config = dict(
    encoder_arch='quartznet',
    decoder_norm_position='pre',
    decoder_bias='none',
    decoder_parallel_block=False,
    decoder_positions='learned',
    decoder_cross_attention_every=1,
    batch_size=64,
)
Rows from block 2 of the text decoder, named by matrix and row number. Rows with one number belong to one neuron. Each number is 500 + 50 x the weight over its row's rms, rounded and kept within 0 to 999. All counts start at 0. Numbers have three digits each. After the name is the row's rms in percent of the matrix's.
# fc1: MLP up (decoder.blocks.2.mlp.fc1.weight, 1280x320), inputs 107-213
# fc2: MLP down (decoder.blocks.2.mlp.fc2.weight, 320x1280, transposed), outputs 107-213
fc1.868 096:569468454437498516426546570512426537389564503512448490562448503498523498559491496447498485490352445489462549542484538528447390463561524517438507526559479571457427469495443420486522480455497523451483496509489589565518503516433524547446478543422474450474524491425620521513448556454595484496536425530511542417517528556497493
fc1.869 103:525404481450604520471498534505359526455537463412504503536507559471508469538574458496452499394418470554573524537503538593546445524519412564523459526512464533509441429478469436554527492493551435485555569490592550527477527563483519561444460523419447432453498549412540511497533500550528532494489441475550471498493491566513512
fc1.870 084:583497466518568523444570589486391492536552477474526465519474515542497523468567460517466533505432416503437518531525566559446478481529439548567431493545528502542473482493507471465423434430511504475570517475530451550536534536487402463436509441496454423460513424454552501501516431523534453542497419519528498476516521570424461
fc1.871 103:519476476497612464491513495509489522532535448461455524622390575544534505471553544526452448459417553552514579543546560583520478499594446552498427518522497561408414512580486496569443565512474551532598437423476533509495529607428406545497468545475424533513521492377612565535511463564492460478485416531469555502459474463510470
fc1.872 094:599445505520589573512539536459515488462486544373435484525495447585535446527564517451460421538457479598469465482494517454486519468550506447521503501455487483470453492415425480469488529490509452427438604507503501555547502527490467517495464490516611471552444536428497415472554496528512519553563401433563487531516525478487459
fc1.873 103:513472487427582395433517532461498533487524424506431521469492475571478480482519507472552495473325494516494477500524512568551512498585514490454493499566509504450429479569451517540481516542489508502557515520517625517537495579391471472432478553467490369501521580445570567471464533532549425434477528516456443488532545483577531
fc1.874 104:476464403444575531409540559510401545490479451468528523488425522561537505452461456535506499468411492503432569539465498591557475471586408527452487474516483600404394452456520480555530502474525434482540466486487592542435547494438517524413438485493499472415408568468514542480518470525557456448505409434489566440451482557504472
fc1.875 095:599492475517592516415539581456425472465607444387431488588449507559538432514513475495458535483410563510590536503501513537543474491540436569428453533598495568447400479544359440546522554488481433531517487456518499426571551564520514580414487525459562494463462448453536482475504493479496496493552491489497416482428538505535525
fc1.876 098:521505448488564467428486543532463551402524404473437512493541529535489430451520501507476547403426505564533514565531587631494414505577437488528486414574419520484478427428456519457446477460528521452554555496549500507510487505498488533391495456467480419471532576352568547555523469472516531459498405515509556481455431500546525
fc1.877 094:481450538525582527468540566475459513524576451408515565577510584493461458491468509443534482434453541534453598461439520520471475536567470478510481536556410518413435521433432526457472490485528474428625468440596527550510497503532421562415465550434545465501536468414614493512470485555507453517556454469495501499515428538591447
fc1.878 103:541547508458610444434556617546497494482579376491502481533462501546540418474532496454464526464485527447513503546533524578503416461516443538454476467506429488412379495506442520466511479473474503521538481432582516480552513524465449600414413519421459419460436496398556574551476546496525508436528420434544500475498420517535424
fc1.879 087:547556528497595573435565539443467456383584404421466538518465583572512539492483538526498470378389485434505498547479513504580455490508481548506497407588443514395496615508446523481533510525506479526556427421522599465529536542426474552509424452489480520453468551369537472535561538542525481481499442466551474502410440495544448
fc1.880 096:508494421488577531447561570557496512408582431463444437549482528502516472507577566504473424405454475524436506492558484590465465553500454491487492507553479538374360483497444563494514514471532494524520516486545497520474523522515510504478470465452558466448508534481504555587522456454580561444482447495461474496491456434546435
fc1.881 089:551457529499508427457584508513484491469577395434470443507426498466449403479520507522532558417447454477469487526533583531523506502599533531538453520533506476498474421536531553541503468486479484474487513444572556528443578539518466599463392443510422508517451414482572491489520572503572522443503397486505518434440495512568420
fc1.882 089:508532406572517512449516575509469475358588466544432549537472519526525400417571486541435559483500563532494540464512478599479517492499448475491528585543492502415501520442452513510492500551549477452530452514458552555524509504497523656452496403424499529508444553499483568507477576509524584477528493454432515499478472505555400
fc1.883 106:488468551502560464446580565508453525456491521457560496558378582525479515534505479495526497441432489501497555481576544512406481555525525487513432473497408456435491443621548475440470532476524507507491562396536512560416495570506527580506494504505416600485424504498526585472425547450473483533557483495492583492538514476451513
fc1.884 097:482435526454598490467500631538426532417592398429462440530566527579482447472488492495482481494476543525555494488449487530494456465492502573474450535559450546501476504536407501534477549481468499487502529427540567556530509519460502509418511503455514443407437610440581462553503510520516483416478462466597457485448475473606497
fc1.885 103:555513471444572480464524534534458477380587481485519451463464556470522432548447584514504470424477466525481553529451549663519460479538489600509470462595513575448452495481461531487506530554496463418545446528525576559470486494401452560443494516436456521464433477349519500554518460545506524511512486480559509410510483502566472
fc1.886 100:484464500507556500402572572535396474470499455439546469496512487581478464416546483534507477386463484540481582581495504600470459535585392553496497509585427566386420525480430503535467476527542455448548495435505513483467494531475505522427427522450452462455487521469563542573547467490546440447519434427486573445431490489515444
fc1.887 093:569457482440537500517555546526390494477488489479471484609506510496496533502575536474546432511450422487456552558557467566479513533548449569565399510548476499475520497495431506485583467454553502567511520476553419476507512589536454489420516550379433452434512515469519587559427473491534546519560400519472568502463536593534527
fc1.888 098:547439436429582428472507587516528453439428447443483508507531531537494505570590540483562416524521436586529558464518463481510508463449519468500429555509524481466439434439395481470548550546579470459541508506484394570588488459474496548510473545355522566494495471444568459570474466518553499513576485509463446562439517496487478
fc1.889 100:509560554507597561466500634452564571433517439433518505546381550485479535554480526498573459454406494464450583458504552604570474466520456546487538460635429559472451571502436524491536568490534502429507552490476461515527535533549401563428406474480553516465452452436509569493536545529561522493565444496552562499484445475573477
fc1.890 099:544478468466521504434552554510340559417558454450462488471447525466499484461450540508498569429477487537438474487458619556463421476552472514547434493538479572394413455472424544513441571533463510469623458524506548563474571513469504552354466438507483466502399574492602541503537466505489562417541440487556475449469489487564461
fc1.891 096:550501460456576506408497570527368469380609464489460555539500541504507454526568502505494478413520477535497574516533546607484419558618416590512481482599453507490475461524488533531512526542494484453603518472514567453462547520519490585377524443437474468484465488427541574568484468478512486506470475463484447474394436500597532
fc1.892 115:504555460464537574439500597484505524430425475488459549488433450505439512513400528450551480495474556455495522546558455536468456466618541512500545572539419592492520523536462482596620529511466540496522462474429506494500526464442513503569401482492450413414587593424515569502535533463603497588507486512557543422494512520572504
fc1.893 095:580482417564578597516547580449459480520455424496419449574499454499493465516516506400477465505490451473489545460478507547532524437478474482477548565442523492568440553468434575444526539580581450441511533484521414594504455515518448553440493517417538556526505492410531456569510479501519548529582465420614471544519496447522503
fc1.894 092:595528507538615476517571535489358529506577492489457542518475492502548463482478564499534518501460489467447545575530555513527503521599384501538545469537436573501447518526428447518517472490485547505531486426514485524494581549529499515392526522457504527404458563483553571472563542546500565476471399445488433424462495476558479
fc1.895 099:494498506524494488438500518501389491410528499489507471534474548491554508457529501480434469379462521560483585552552589550473473498523473496442531484539412535406448523486505512528468482523495465488534545520558565482474515562533428550442490460417455421448520558400525515565567551513530545397569460474522504485469500468547441
fc1.896 089:417507420520523438535509496535456533515577435426535482596507470503446520538490570453425436445402538485513508490498627545456458435481515628508481539510457454399421445456530481464522483515461503422481499504528574568582529551453454556517409551463447500439408536403465512580503504514544484415484418475534470448481469539495476
fc1.897 094:469415488382600501419532576553407549406556428420441440542499511468480490464533547539430473451485550516582553509511553612455480490530460598472479493573434485385528436496388457440415458494461461463556476456585516502556451509473409496465484466487500495408502548438587561552556438468547458469530539509522576459451564500549491
fc1.898 090:536545494551557508430543542445452579462461426378465539567460549570517488472577508457560473441521555473543599495454562552543425514531469480544453571589454596406437469452429566503450544555535504468592448500567577465530540493435440542390433482430493495419503458491579554507460554519569493437584360408518526475474419519565425
fc1.899 101:467546453410529502525531560462535543440509392504502423561419529540530459518478539526529487387406471548453576508494507566555429497582397479491465438514478562493492465495413497545566529501509506468511486447542468482595529538439410563388455497471471451422473476351588554594538533454557483466492466457530450509492503509580504
fc1.900 093:541461484533539482481538539500410453413495451441454462549528528558493451485511473446498432408470456546453617585483536565563446449541554592485520511572494540423410454475488545521473539477546423453528526503510572512463556564521448542455440504488505482392490474384594606513547537538508462456555420552541483465489525488598495
fc1.901 083:616481452510584553548550503537419514554499475428467570499505493450444556481578486482458549531437546447570553519467598539463460566519428557493491506529520547422487465487478504505519428492482454491603409409594485497550545517525421573372478499428478437517558473432529589543436481571475525432495419469547526537497506513648463
fc1.902 101:592549451458546439448520550531501520486540431514521546434485558591442412505512557481560471526496566490419519545457496545413479519566463491492475532560470525505416509438547512520524551540531458530588472453481526537482582573402444581429385482409481486469452483465516574555453539465537551518536441557579576497520412524579397
fc1.903 093:446461462413472499506489523428506530523408394501464528538505516474437475508524474457472530458483562495514513539566508539505496495590540443446584488479378528409509533502503452561621615522503500584538460456473440503488525514526531462471466528445438523385559621408479488504523470485550466598486416518482444516430517558499428
fc1.904 095:623503520495610581518527583504511564396437418429447529497493500596523499584480456442538471513548572526499452522526473543542442481509508512467460549468533512507457483464413581415462533570508423458459554460466438567567527517480507535436410455447516543551451570424549497510549559510582497545557406447493460465543564472484453
fc1.905 091:546495472440551496439530523455467533527537503401491488550458517445471505454548530494540508447365487548504519527442541574555500458594468549571447536582463574476443526519412534532448499555507487508602451412586531455505583463512536528345472434404559499422430433416559559509543480473469459497524491499486546521501503531509463
fc1.906 135:498410508419531460482508552509518483456590434469493462559539497555576508478459512457478496459380575532568537525583503469494452543620477528406541437523493554456447518575509515552443543482509546477584472495538598488446541485432508497519446586421441487479515556484556509498533523516575451537430527495464459418539494492534482
fc1.907 086:605487513475530579481531498572384604502464442409411432578537482427474534488467551510532515550472453437557616458511490456442539492560396468448469464471521522427464437542488537483507502442547489487546498528607555501552561507521490463370523421534464452441524536479559521597459449522462519475492376462520512467532432565622429
fc1.908 126:539444497431563435465514490496510500540607484467518498528515519543510543543494545488500527446400518513536593491559521448517463475628470517465533455554472580443458545593526428498404503517491494553514401457566598468438514549455488463538431563416443440444465598461570521480553518553538476497480529515485504413497521414545533
fc1.909 095:499476493468503458510584582485388571422595502478514512589459595530527470435478454531437526494456585473457578495452590597540424514583489498476534557530509578387451488465471493484521555552468431474575442490531524479440476549521461527441512464519448505403518567451589485475530489543513554518484439511480565397444450504650489
fc1.910 106:566401454408577500564471570510458524546486510498482586493531490477467468420490526482453487462465513492541425471536517439539446550571431519525539466540450491451469460459342412509522536460481531575569459429516440470499557476417535517455536421503457464459466455517620565487500474547459483495416478512516559492435531560603510
fc1.911 121:499474542405516393493534537482578547514575434499428456549447556563559502578443573460498490459421576461576547524550498513523510476613433580448491391535451532495457493528471495581465535496464521509488504470565590490478565537392510480488369561465469458419523542421522504451542504527575522499484461546489515502487503468531509
fc1.912 097:596497547512583542431601510488405558390594480479485505507526502464548545538451506433554473418379549486546611506509528532554422512541430491467465527586421511442461478458431508526440553503508409521508462495533561478471493595459429541412454554515508430404468558459613595485507526507501492522490414509522476480432517556599513
fc1.913 096:588435450513510511446609491530421514483533405503452528530401580468505456464528472484540484511363475544510609552536538671495516544515460518477525436527499494403429512491499541425550496470525490526596468474479545530523581482455375554397458518500475433469404510450504586570488458529535535472515492473549556455462459492516544
fc1.914 099:569492520515489522471480610487389455469521442412523560490553589554564486541500520461493509488414504488441558453533571622526458524516481492549484552566439539378496538526456558501506468561480479475597485505591507457551535459417502651393494436461523422433500551390488597519541554492531506396555396413470536401509497529573496
fc1.915 095:542414504508620549439587548530418478462493443463558496507469558505489440571486518437459426470466509562539505544559534508543520434484479550523513532561528514542499478530472514496539529499503522526555539525576538546538439494501481478476513519482522567460461481336495494531483456463574466532620484449577507523485486494493534
fc1.916 129:562465539449560431429587541512512474440602445460498452504496518532501534534525509454468514447346603474564523470550529484491436497579447486469543433543479553435519557556476441535475507529475487490580504441553605429428516518488500466469400536477443432428555574446535562417461448507499435517447543512499504417482527426513498
fc1.917 100:488503462464593472492528581497469517431570415409487465540499521500467454534474475449476504400459444470543557478488600562550451476518438580525512500596453462483429584548455488495461532460528527544535482512533535469453582553533415558421432523486496441458424548460526509598464456483497532453509388413475519489501492447585442
fc1.918 096:464494447512468515440546473558484492424499495552516427563497495491432464424483509563448494512420520590496567535440578545419488435554582525518499594551481472407525566555550519412441466565506451534440417583439491577568513544405443535538432583509450447370440515425508572559517539569503533417536442558512500445563477512447541
fc1.919 093:514475518460603561432530477561398471510516473455470441558536540483453521456488492528467488509450559434582574406499530464506531538548518544417487485446545574466471461578436525516512445501502551551575497413620528487487546541426454519466530486414532433468553513494497531544511505573455517546463554420531540528455569500553444
fc1.920 102:478434445448546436510563555515446498433479453453431454511494538572457486480519539518450481431456531506506540512488520633458430536558410510510549547547478531469479419559401417571550484486467555474564498448535538539545496464499439581460466541398511483456442488401627500580489574491555480372546457481527565461512516576548532
fc1.921 102:521511531506597569393606565538434555402528423459469482583502556578496450540543494509473534377474465498529565525526533585577452489518418499520481440517438546454420523441438547571525540542480441491490470500521510510525541483480510538402497564480502429432456562460592506537579471500575531441515429496490480429441497467581496
fc1.922 099:487544424451559522482534558519383546514579461532523490543490511554513473502442564537486526477342548499498574627524506506544422511509420546457489490481469508460409453505443477499539455485474525479571472508515569565484474527467453567371491534444457408393458517421582519529480496457579526478503522466564550523487520578591454
fc1.923 086:504498430542549528440469539551579452405492480484521477568487476508475543541510533551447465445416506511476500567450566597409518496561503531462490487514451482431414537449528511466540420485422452477464437522548564505543467546438467567500428474494479485322410545416456642555503476483517461407590497522433522538519510486497529
fc1.924 091:449552421503434500515553480451504524510547505515486498496517527500405515412489574471452529443440505549504553570549601503456506470498540579460503548533485487395473537495570528436501447486457478527459444559532537558451478575455448500461414520456460457379455447373522557544544457491472561473526446557460528442485505512552552
fc1.925 102:560519401475598525484499551541473408487537422454552435570445474584567480597541499532486421520439444542524556511464547623517458485547427489510447517462429570476366435483446556491592467531471476457522477502518556608520488499508488508505445515400471513416553478432476530508504517486525438501538454454610459472462404469500409
fc1.926 117:574496413514504470479489574469474446444518542466497513598571483562447467504531481554494480433483466498513594578485494584532429477533461531582550544536457540424473438391436479507582522515470482620491508494452505525554431531423479556446491436362479401399518537499526547587587550409535492389483420513513491438481478535560429
fc1.927 100:575530545568568432416539591578464550492599434470476501475449488450504428496486482466435556518497498460375503514430581547523428512567528505459542604556461486493553552577484498444517540497566527491499575481473538480486504611501503623421458474479403494536496466537522533520399546514431513498539465458511533483401460498446572
fc1.928 107:545417489528471552541587515488463466477605474458492448507556502505582490454543533512439525465375578490488561536488513611573441479540481471395514494468466527380466427465471440566556424493410538418555520521464458508526466509477475504461568572439438462417506538416488540475532546489547531482512542492465468483507599432518535
fc1.929 088:608410483515553600423591488500531518517604445434530420555613571540526469539558488475575537463403487571470491436518506538481516560489422518437449451480521603517483552433494604443529451458471479579512394465571538453510544542486495473436528460459551441512501530522504547509473479559537518494520416398493545483465438430580431
fc2.868 075:456485499505420519552477520554444533486556502525487508466560515412468528447400511476446628484551463517500484558465558459434405588488512554534595501500530481517536466473506469457456453444463483566518467490434459433470510516487462467513536489602509481518469525516542514472548538586391524480485527533437503443494534525531518
fc2.869 086:531430483455490460585426460491551406465387444464513531496527511505421372468578500519520442505549448506556495410531547511492468380555488534453498533572448478518511462475455502498487545526436505645492436548423488560491488501476510486504440469476537541481437486550539554526468514488487545502541423418485489571467530490501403
fc2.870 078:453520440509519461510496426581406434520525565519469515460464527477428535442442524527538595618546485468498575523547504502358628641438457498549528494528573483508486476502564429465497456401467560518482502430417438455468528487604520477499514458464406573566443497564551574412451491486481496480504459514460503498500539571497516
fc2.871 075:522457448559433526594445522499556534482560490532453501496565480511460525546442394569502516506523557533562475483406522457539485563509447521580567523480551542550592556478452546527492610536437495575534444524515460443510499482418400510550504482518571466520548494551441484485572529569487591497461498474414463470558469528516519
fc2.872 117:424531440503552475522512541495565525502517485486443470517546492514548537533412605437491497449586533572550447448464426509547543534368426450501529479458551447601525549522496487448497514500521426569444515442579535468474470471508494469563429427526604468561607506492423464529566501643491502444517414449518448478561391471453533
fc2.873 124:416481576493504400495498489464554447507604489540458465505480541531545589472466563488410522437467540590567501495528533431498432588506521561492576359509495530529552515576563413548414495474498473550497488431492567471473562529486501483577397527500463469459582605478496525457533523562469425490491454492490489407552470455428514
fc2.874 063:580417498508491574561507443567442539464520477505495485508575518458481533310501407566479524506520516543470554527446620555498412444518524495492520457432508541438467438480493502474454519498503480581559460496456510477471452537365443518447583528519461485513490528540524566522535576549420473468461471477555519477474558452621469
fc2.875 085:510474512486628452516526500489443430497493531470460421584508531609514582518584494503546443385423458475533546481559560524489368479521488551438498374444475505434410417501477432496437441512575465560483517405425549562430487484523520511454390497400461554493473522422565580443483445484578434449535425451548463539461480459504502
fc2.876 065:529415455513517502613534499497564466449505443528482482547543458531500455541615430544521464543475446495574453451473522525478478420625524497453527585489443534489471548385448580488499569528431502594508478478439438518538510500468482490526469476524548481490457544466505545530514535544488559493523446463500446565499514489540451
fc2.877 069:481490473519503493566497420619465491457518511523453479448479496451422534474423477529451595564572517496506514509508492516419639545475517481507476523534590460522493539457533425386571555426388493523499425472422430412504535518480429507528516462556519460541424451541538531468539465548394561468463467488500525525515573576570500
fc2.878 070:450529516524576487606561527473503473461545450443461388557540496558493524514508456524461471353474430529594481513455595480549426408451518509512447455468515491512510506466468538434457544505517430496419519462509545532463543472464466512522457477489552485471509525419478516548572490563465532444536401421532475490547471459467429
fc2.879 098:452523507485596420503539443483515452468504477452542438485485522564517537491614540490495444515425431525486532517566536539464534453544516570459474413510468489431438476509561482458480466452555478463459554406402516511481557524499510500483411472447465535494467501422571581477476465460512508432566431415569527575452491461421449
fc2.880 066:506501483468552485518500484512436481472598469604405444427549488523476557470509484548458582496479530560524549482477546558532393559505552515466549463526511515478446478429454509443453459515544499565469481506446565484513460578509509513481482438566505553539463573482510476601588562567412521483470539510488455473532510484520469
fc2.881 087:506500586474437501490524484541469492602469533560506563453461506465461491508519487487526529560602501458477479470572453477416606525550501438492477452512510524504481498458527489515517470449452580486548483528447440484529542441545545511499568477495404582547509500514565452496413464411586517559464534595438512578446586526520495
fc2.882 116:546491436486481530510440467521505452535533492468510573452546497475559512529498427527510444566500582516464405413460490569462522570502431472507492547539642563471562539498507525510533464519487488469527529524462502467491547452442546551461546469509535597605482414624463543401434462425490572554462496543457480536444479545506514
fc2.883 155:482493514484522470480519478481436437536491511468525501513467536536501524505501499482518512472492520496493517517546502493405485530493484495486496483517509485455473460537545481516494452445527473514511546456393526584468510480620536503490488466437303590556504511486525555495506463446600469501622473455516514529468461497422473
fc2.884 103:547480558496521503543587466450517441460473440460472508521523502544562517434589465534512487501425552357496461484493563491493408466583521507440500558479427547443415476480488518483480505520486501487559516475412526527439539541495491490447483486449435516436462521512555561502506496496573502528513469488557543543492482450546464
fc2.885 063:534582445474558555484463465512462495514498474547442414464517484474575467508453559424530519396613446503465532496441471499540413525478407530507494382431532509542449443437481498473446459500486489540482442449454501492455516482545443461469542461484501562568467434505580490468480428456447435484470499510481528582537490437529523
fc2.886 050:538429472455519452563477506570468463502585437489473497464539510504499625496489487515539577503515529586525432511498495478436473549553566477468595568490578503471507494447478469434524523504499520564476523489418487490528513502497508473481473488517458576603467497525488581547538537545433521554499524559468411570544504471507508
fc2.887 100:498487443547522449499525500473495543519600554533472509411477526549491545518352537500555615575509540475492446525550484526372561619479479468518643514508566455480494493494526477404524502439474575550553465425421446434505537505620520458488471474502396555542501560478541509445522530529540470445522478529431496521523432559468574
fc2.888 096:450535499577570519444553495463494597519584574517369472482516546536500539453375605497497560436520596523481480539520502599507443544394458479506591428464518531450482496521504461501471436482498499532546474482547538439452513445524529482470456481583512429468625608443512548501617584600508412436498490475520510429540413482525552
fc2.889 072:533485502544573541604548495528511580481509503533486468510505459513526506488558496482495468469490342508490472519486506480558495470546592512464528454493469437499522575409478516462515490487489498525526529559501452499485526505492495447501544475570540370537540449449486505473449395577436450395503536470490483572581544534463527
fc2.890 073:481493472473597476557501564443450442406545455420412448542511457577542519546472512559478475466461555576499429466432512589560505498509528466490459467465641494441492581508490467406480617559569416502481513434454517480462562570444418552498447517472552481470527541471444537434527488523526560455462431439560446499544398429490492
fc2.891 080:457469494487574459575470544513540508475543482570468498569494439478494568545565529505574451466450446518503483563471520537586466509556535438542538452499469527460520496412480469565513482507506400471488574423481485520485561454464490512497461447500568416521485491444419552534516584575530473480566471439537430533603474500499424
fc2.892 231:576491522463456494486516468426621501523447499499459560467497439560545480496511526497535509514490557317491464501491484478491447481580490472501559640515393545478449499483486509542478517528445560515553475502435501506502498445478524419462485474487493491462543486537543526499513567433574492530466494541506522520503456477519494
fc2.893 098:431577410496523497511512515531539539499494480477448465516502544504519516527404597424471530470619519576555456477434427489517591522333405466527479483487595429577539560526490489406562541504495442556451470444588490461496462492539461512560473451556626524581550453508456447524569451611483524482494416458499462507544445476473520
fc2.894 058:426484459549556492564518525591526513457548475489403423544493466466446546504458457511486487505485456593551511486476504483432578549463496484501537476447587496520528529437496466381556509445496453572489487401445480481489512495546374483554445467494440528541499505506485601548585471549468558429513397462478453549515452472487501
fc2.895 072:520504526463625561567570502563489513432511412444471406563529550490529526431485473516484476427481454520516532475466602510538480433462480522491447478457550510502474462458468539442521532436504463535536477401515537490421527498476409506451459440494526538496465537528539598527577412519422525457523384415577510492494497486587464
fc2.896 092:534490522479444525491548473627527469580482520540586493511490518480501517519546482509518500772524492592495492505468470478354793476550495473458466542524502544479498460482509501455523484467506493543523432514480475493530534524531461505507536486474478548567519472561426521611526514474539469528540496513486466547474537458497476
fc2.897 067:490469399550586488566455470510508495440567468537441426493506371480446524598508520581481497461499405471466496496387473484557509467470474563554565485493555469501485485427475544462548548535444475501481460435507459507526593475459420480537439431546525425434435524470483498506571508495376522433479458490449469527565487467564466
fc2.898 068:493425481548550466515540387572451411522518594529469491426489492550480550442497523551434528587485467535488598489479470467382581554468543563473514450477573424527473479510617459459480505471421547584507474450483471437470512549485501455500495492588423403495430528540541546439497497506345453430459530517531503483482586522499551
fc2.899 067:467496468520537555584498535495542472509510424525464440542550467571507582585582447532549440443491471531563460433430450488582490402507490478447488442450525457492508533425408552418510567556511459529421490423456522550494519459442436517546467446492594530519474516473474530550585476545491549441563426450537404554481467444526475
fc2.900 052:532517523438404519511578448622440491533467522557497478520468548433469542490480487471527588627527500516508437496444520466379583541495531494418580545524598519488498438482517494457515518445459506551528469482449507454455499497504416487496547474557471525552496528568522528551524510548519474523464520559504508501496529503534479
fc2.901 077:482481452540568446527489462613461462513573539546408435498480541484464564421461536520496600597510487533527584489440453484440633586442482555517503423510583448524469481480517398425501474447490506563447453401501389428499521504522395477509476436537534435499453516563532596450500480582377513493469403466469478493514470563507533
fc2.902 073:480495471551519518482507464494460539525537546543532512469570505485507478479448479496484495419523458552468532488545477434531425541451507536543521441396538479540595515537599514538417433485475545543496489595560513472452421488514543459452575525606525489523513541460494401481413452552437429445503567524494532459463558530480513
fc2.903 191:566481521485449494486527470429621482509452511501467562471496433555545480486491520502521507500500567313500469503490482488496442486577488486490567647510404548468441490473483505545464518532436559522561488514441503496499506459479521439446487486491490492458531488527547524495521557438581481530467498532500534514499456470507496
fc2.904 087:452582406581527547469493478454462527530561555510382498469561483498527510477430570538535507520576556509453508521512439542546473579359457476501553449439575539562538494529482498464514447495476533491518473505567465438493414428471536450511570474596532433523574548528483444476542503574489426478443571523470509489519552496530582
fc2.905 061:462513456469519470550485451534482424511574485559467452489509525454449569448452545483511598579508485511520532513481502478380562553496471562481512457485576546499443457469595392452507480421435459537512485390427433475450561503507467445529424446517545458469462543558554578434523488538418493460529368452488501517559465500476492
fc2.906 222:452470550471532411516471488451543435534574452520460463567531527568616606541548503550467466461428574604554473438505514439568479538531475551471547372503548542524538531526494487529424522561525469531507476428542560465495548513429428511575451515435469479475558550493457526451496483534516444536421447505481437452539489459477501
fc2.907 075:495515438524579498530524396614422444530510551531399479478497525486440547422510510562514584633523480475482563469502500478389673590442493512524513510516579472530469497477518416404516472407440537546474439427475432432479496475516469463476509421510506451501415495576562603400440440542393513505440449502489522508473525586556528
fc2.908 180:443475527497563430494473514455554471506619449525449472552493553542602577529477535517437501437435558595551475467475511462542442603506463539480561382498565548511553556574533454516425511541522461528513496432546549461483587517468449531575394519478513462472549554464463523449522489573519455493459453474485447414575459458472530
fc2.909 069:457511482526557480486524449453505527434524466412573405509519401500482477541487564535467494412430457486429499503479578478499451397434518586473554422456467496526473441520470469463488490463527479440514490405459525590402540501505467541481498457516479583438496537472545517540553469449510437380540431445543561466531526485531408
fc2.910 129:525582457529435504561511423543597535562455559463534518404496432471453501567501468563489495513569472371588428490537448502475666457548530518509454590529500464578527537519557522410603653498471512480457458574503442471535470526523473512581504495452512545477541423576450507479475476437497545475453508480477446576524520526383487
fc2.911 119:424516563466558439524505480469516417507594419502461490541520550605593579537545526561459463484436598543539471453530524489551505536552525544455503363527553535478514525513482463430462480550528466559492506454499572476448557539465436551539446507409459508444493557489469575472535469491517492509470444481502443483474488439488458
fc2.912 063:424416585507556460588514538504504446459548435460479483549546432556511579568596498589463400472438461529492470413466504469519473441539491515484499482489528435432531574430456502492470501543523431478541512392406514512470577511429427515489433411543489478533468483464522529511529445509465549467513425457499508510490514497546452
fc2.913 062:475540504539474491521468517512507554579588494564414542428469435417449506589464500462574543425485469439492504524499461482465415583515585444527525492527459516562519531410518468577547518411473501498582594432482426481541530408586493478541531486561494499570503374492523449480491518535509468445513565546404506521585492570477493
fc2.914 075:539469460492604548546544554534452442482482487511465450577573469557539533548528500507523382477512462561510503507468503511563490479476461452473481457456493555445444460384469470416457445514542450547509520446444505524443493482528492430489440437454570479538484502505471569553520510519524490457548407435570446568499416496508465
fc2.915 077:435585461564545526434463524466522560524574522519340486492502468497538522501425614482500524426580537528476537518416490498570425543385450470494550385454477543550516513537520482536526473508502480486485504502543452451553462385468534476561478478596579403494632567462491447494568530549506407468482514474505520449558488479500568
fc2.916 183:443487554486533420520468497469551463521582434526458481563517542559586615539525530544444475453425561598554480452499526435569492554528488545471550368500545544522541541530531473525418517552517446517510520447551542464489554504428446522589425513466498463470563531492448515449522477567516472519466486494486419410547484471475510
fc2.917 087:477536478536549435574490518463562521454504420474487466532517443534554481487567440460527511502504570507500374445425505516510418497498549420436492512535508527508514593428504561448566498481497446443477593509484502563525539469440469544563439472596587429585478478461498519501470540551572622476433475519543517538542457473460430
fc2.918 169:512476516508396527500530477606549475488474510497611479525512504480473549496527453510481502745501536602511488527444480487383798432521487497476468609483526506472490477513488532432544519538535471543499403549490476512526492556487438511514498548467529535525500502537399529634563533505505499515592478493527449531469518484486475
fc2.919 106:465466511489558455524499387561498469542572514569398436511515543502513571453497519578480581596485539508539560458513517449455611601479469580488535413483562489548510507516530428468436510460444508579502404431542503409475534473467403453541480482487479435468524536544525544418460460565418448537422440517463482470536533508533544
fc2.920 065:456469503463505498580459486482403498497509530463418425548581509517441577496454477496550563446510468507554468556549607494547391587465534494452561388455543505503524454498441420458422471447539503584478565460453505510427463473547473473453453484459401485514505582484524574464552511555490515439511486460454485512510501484452519
fc2.921 060:515424530438514510602598539501546439480454466467556432523492484584514540523552439543496466544489492631592444502503493507557523428574506513401514439505503425492470521459468543396504551519506489508478483455439531540515491545458465508545449462491540539561485572416534547494586459553454548499525468452516434591558488435481471
fc2.922 082:510492511452505560565558524540443470412487419461485435532526501459498542439450490514466547438496454499507510507421587529515455524484511521437510485474532452528474476443473517410500558458483471518527521424479529448426530540460382573506509487497494490516451513500487559454547488528458546492489423464497512514512494497601478
fc2.923 129:521473500511397531501529463601534479508486518498596493532517514487483547502537458523482488770508527614516478516456476493398811433526487498479470576484526518463506477503496521422544501536530478526503408546489477514528496538491451491512497538480529551531490494546404527637568531501515506519581486481517454523472524467483475
fc2.924 125:517489510504414521484538456591529478515475528519595468528505500502497554512538455506488504776505528597514490516459471490379825442530487477477464571480514526479480479487494526424532501514526502506492405523471490507531487531497449498519503530470505543532504520544413522609558528492516480526558483502499445535490529455485468
fc2.925 120:496526530517419539478469500435540556553549536586468534445475502394459475465436521515451560491562578426499441524472470524514456518516525490527564469518569551491570498519578462567529500475392542498586502530551495407500566524519542535490584508579516524503531502530498469432501487515439497485416643539428540417494525561521560
fc2.926 139:491521510510502481463526547491518586458545504498503554464453513523501507484381545491502542477532500461445481537507473473542531552465425442533522505502569481509574608512598441436433514430537518472568540504551490418381574511550501507469528470557543437565522469532472525439501455559533550408485530473516537417559416581449540
fc2.927 154:508474514458582447497509501537439441496535481455486535531483536522535523491532512468523433458463505523496511500533523492428439559481434528486499472517558502432462494519541485491495440444556532503486558438376525542476534507576543527436466406422359589613514506496540583483429439435564480491572451514515488539473424485446505
fc2.928 201:573449471468506577521541484467475525520499568502505521491549445551546526509499468490454450509485479473486466485637495515542476401528571484393526587403496518469517495478490524514482507588498522520504513646481516503486461500469586353450522543475406498483535518469509508428456491488511494486487649540531436527464600475547599
fc2.929 083:443524543504485475515490458541525512546519546612396472450479537421507556419401590504447616571562500457522538473493496442440586642431495537551507417483547479555490494522619410496468475437430506480455494415537464423511522469495491432519484501529521460477521511496537478416433466525379485502425521537520513495544487575515538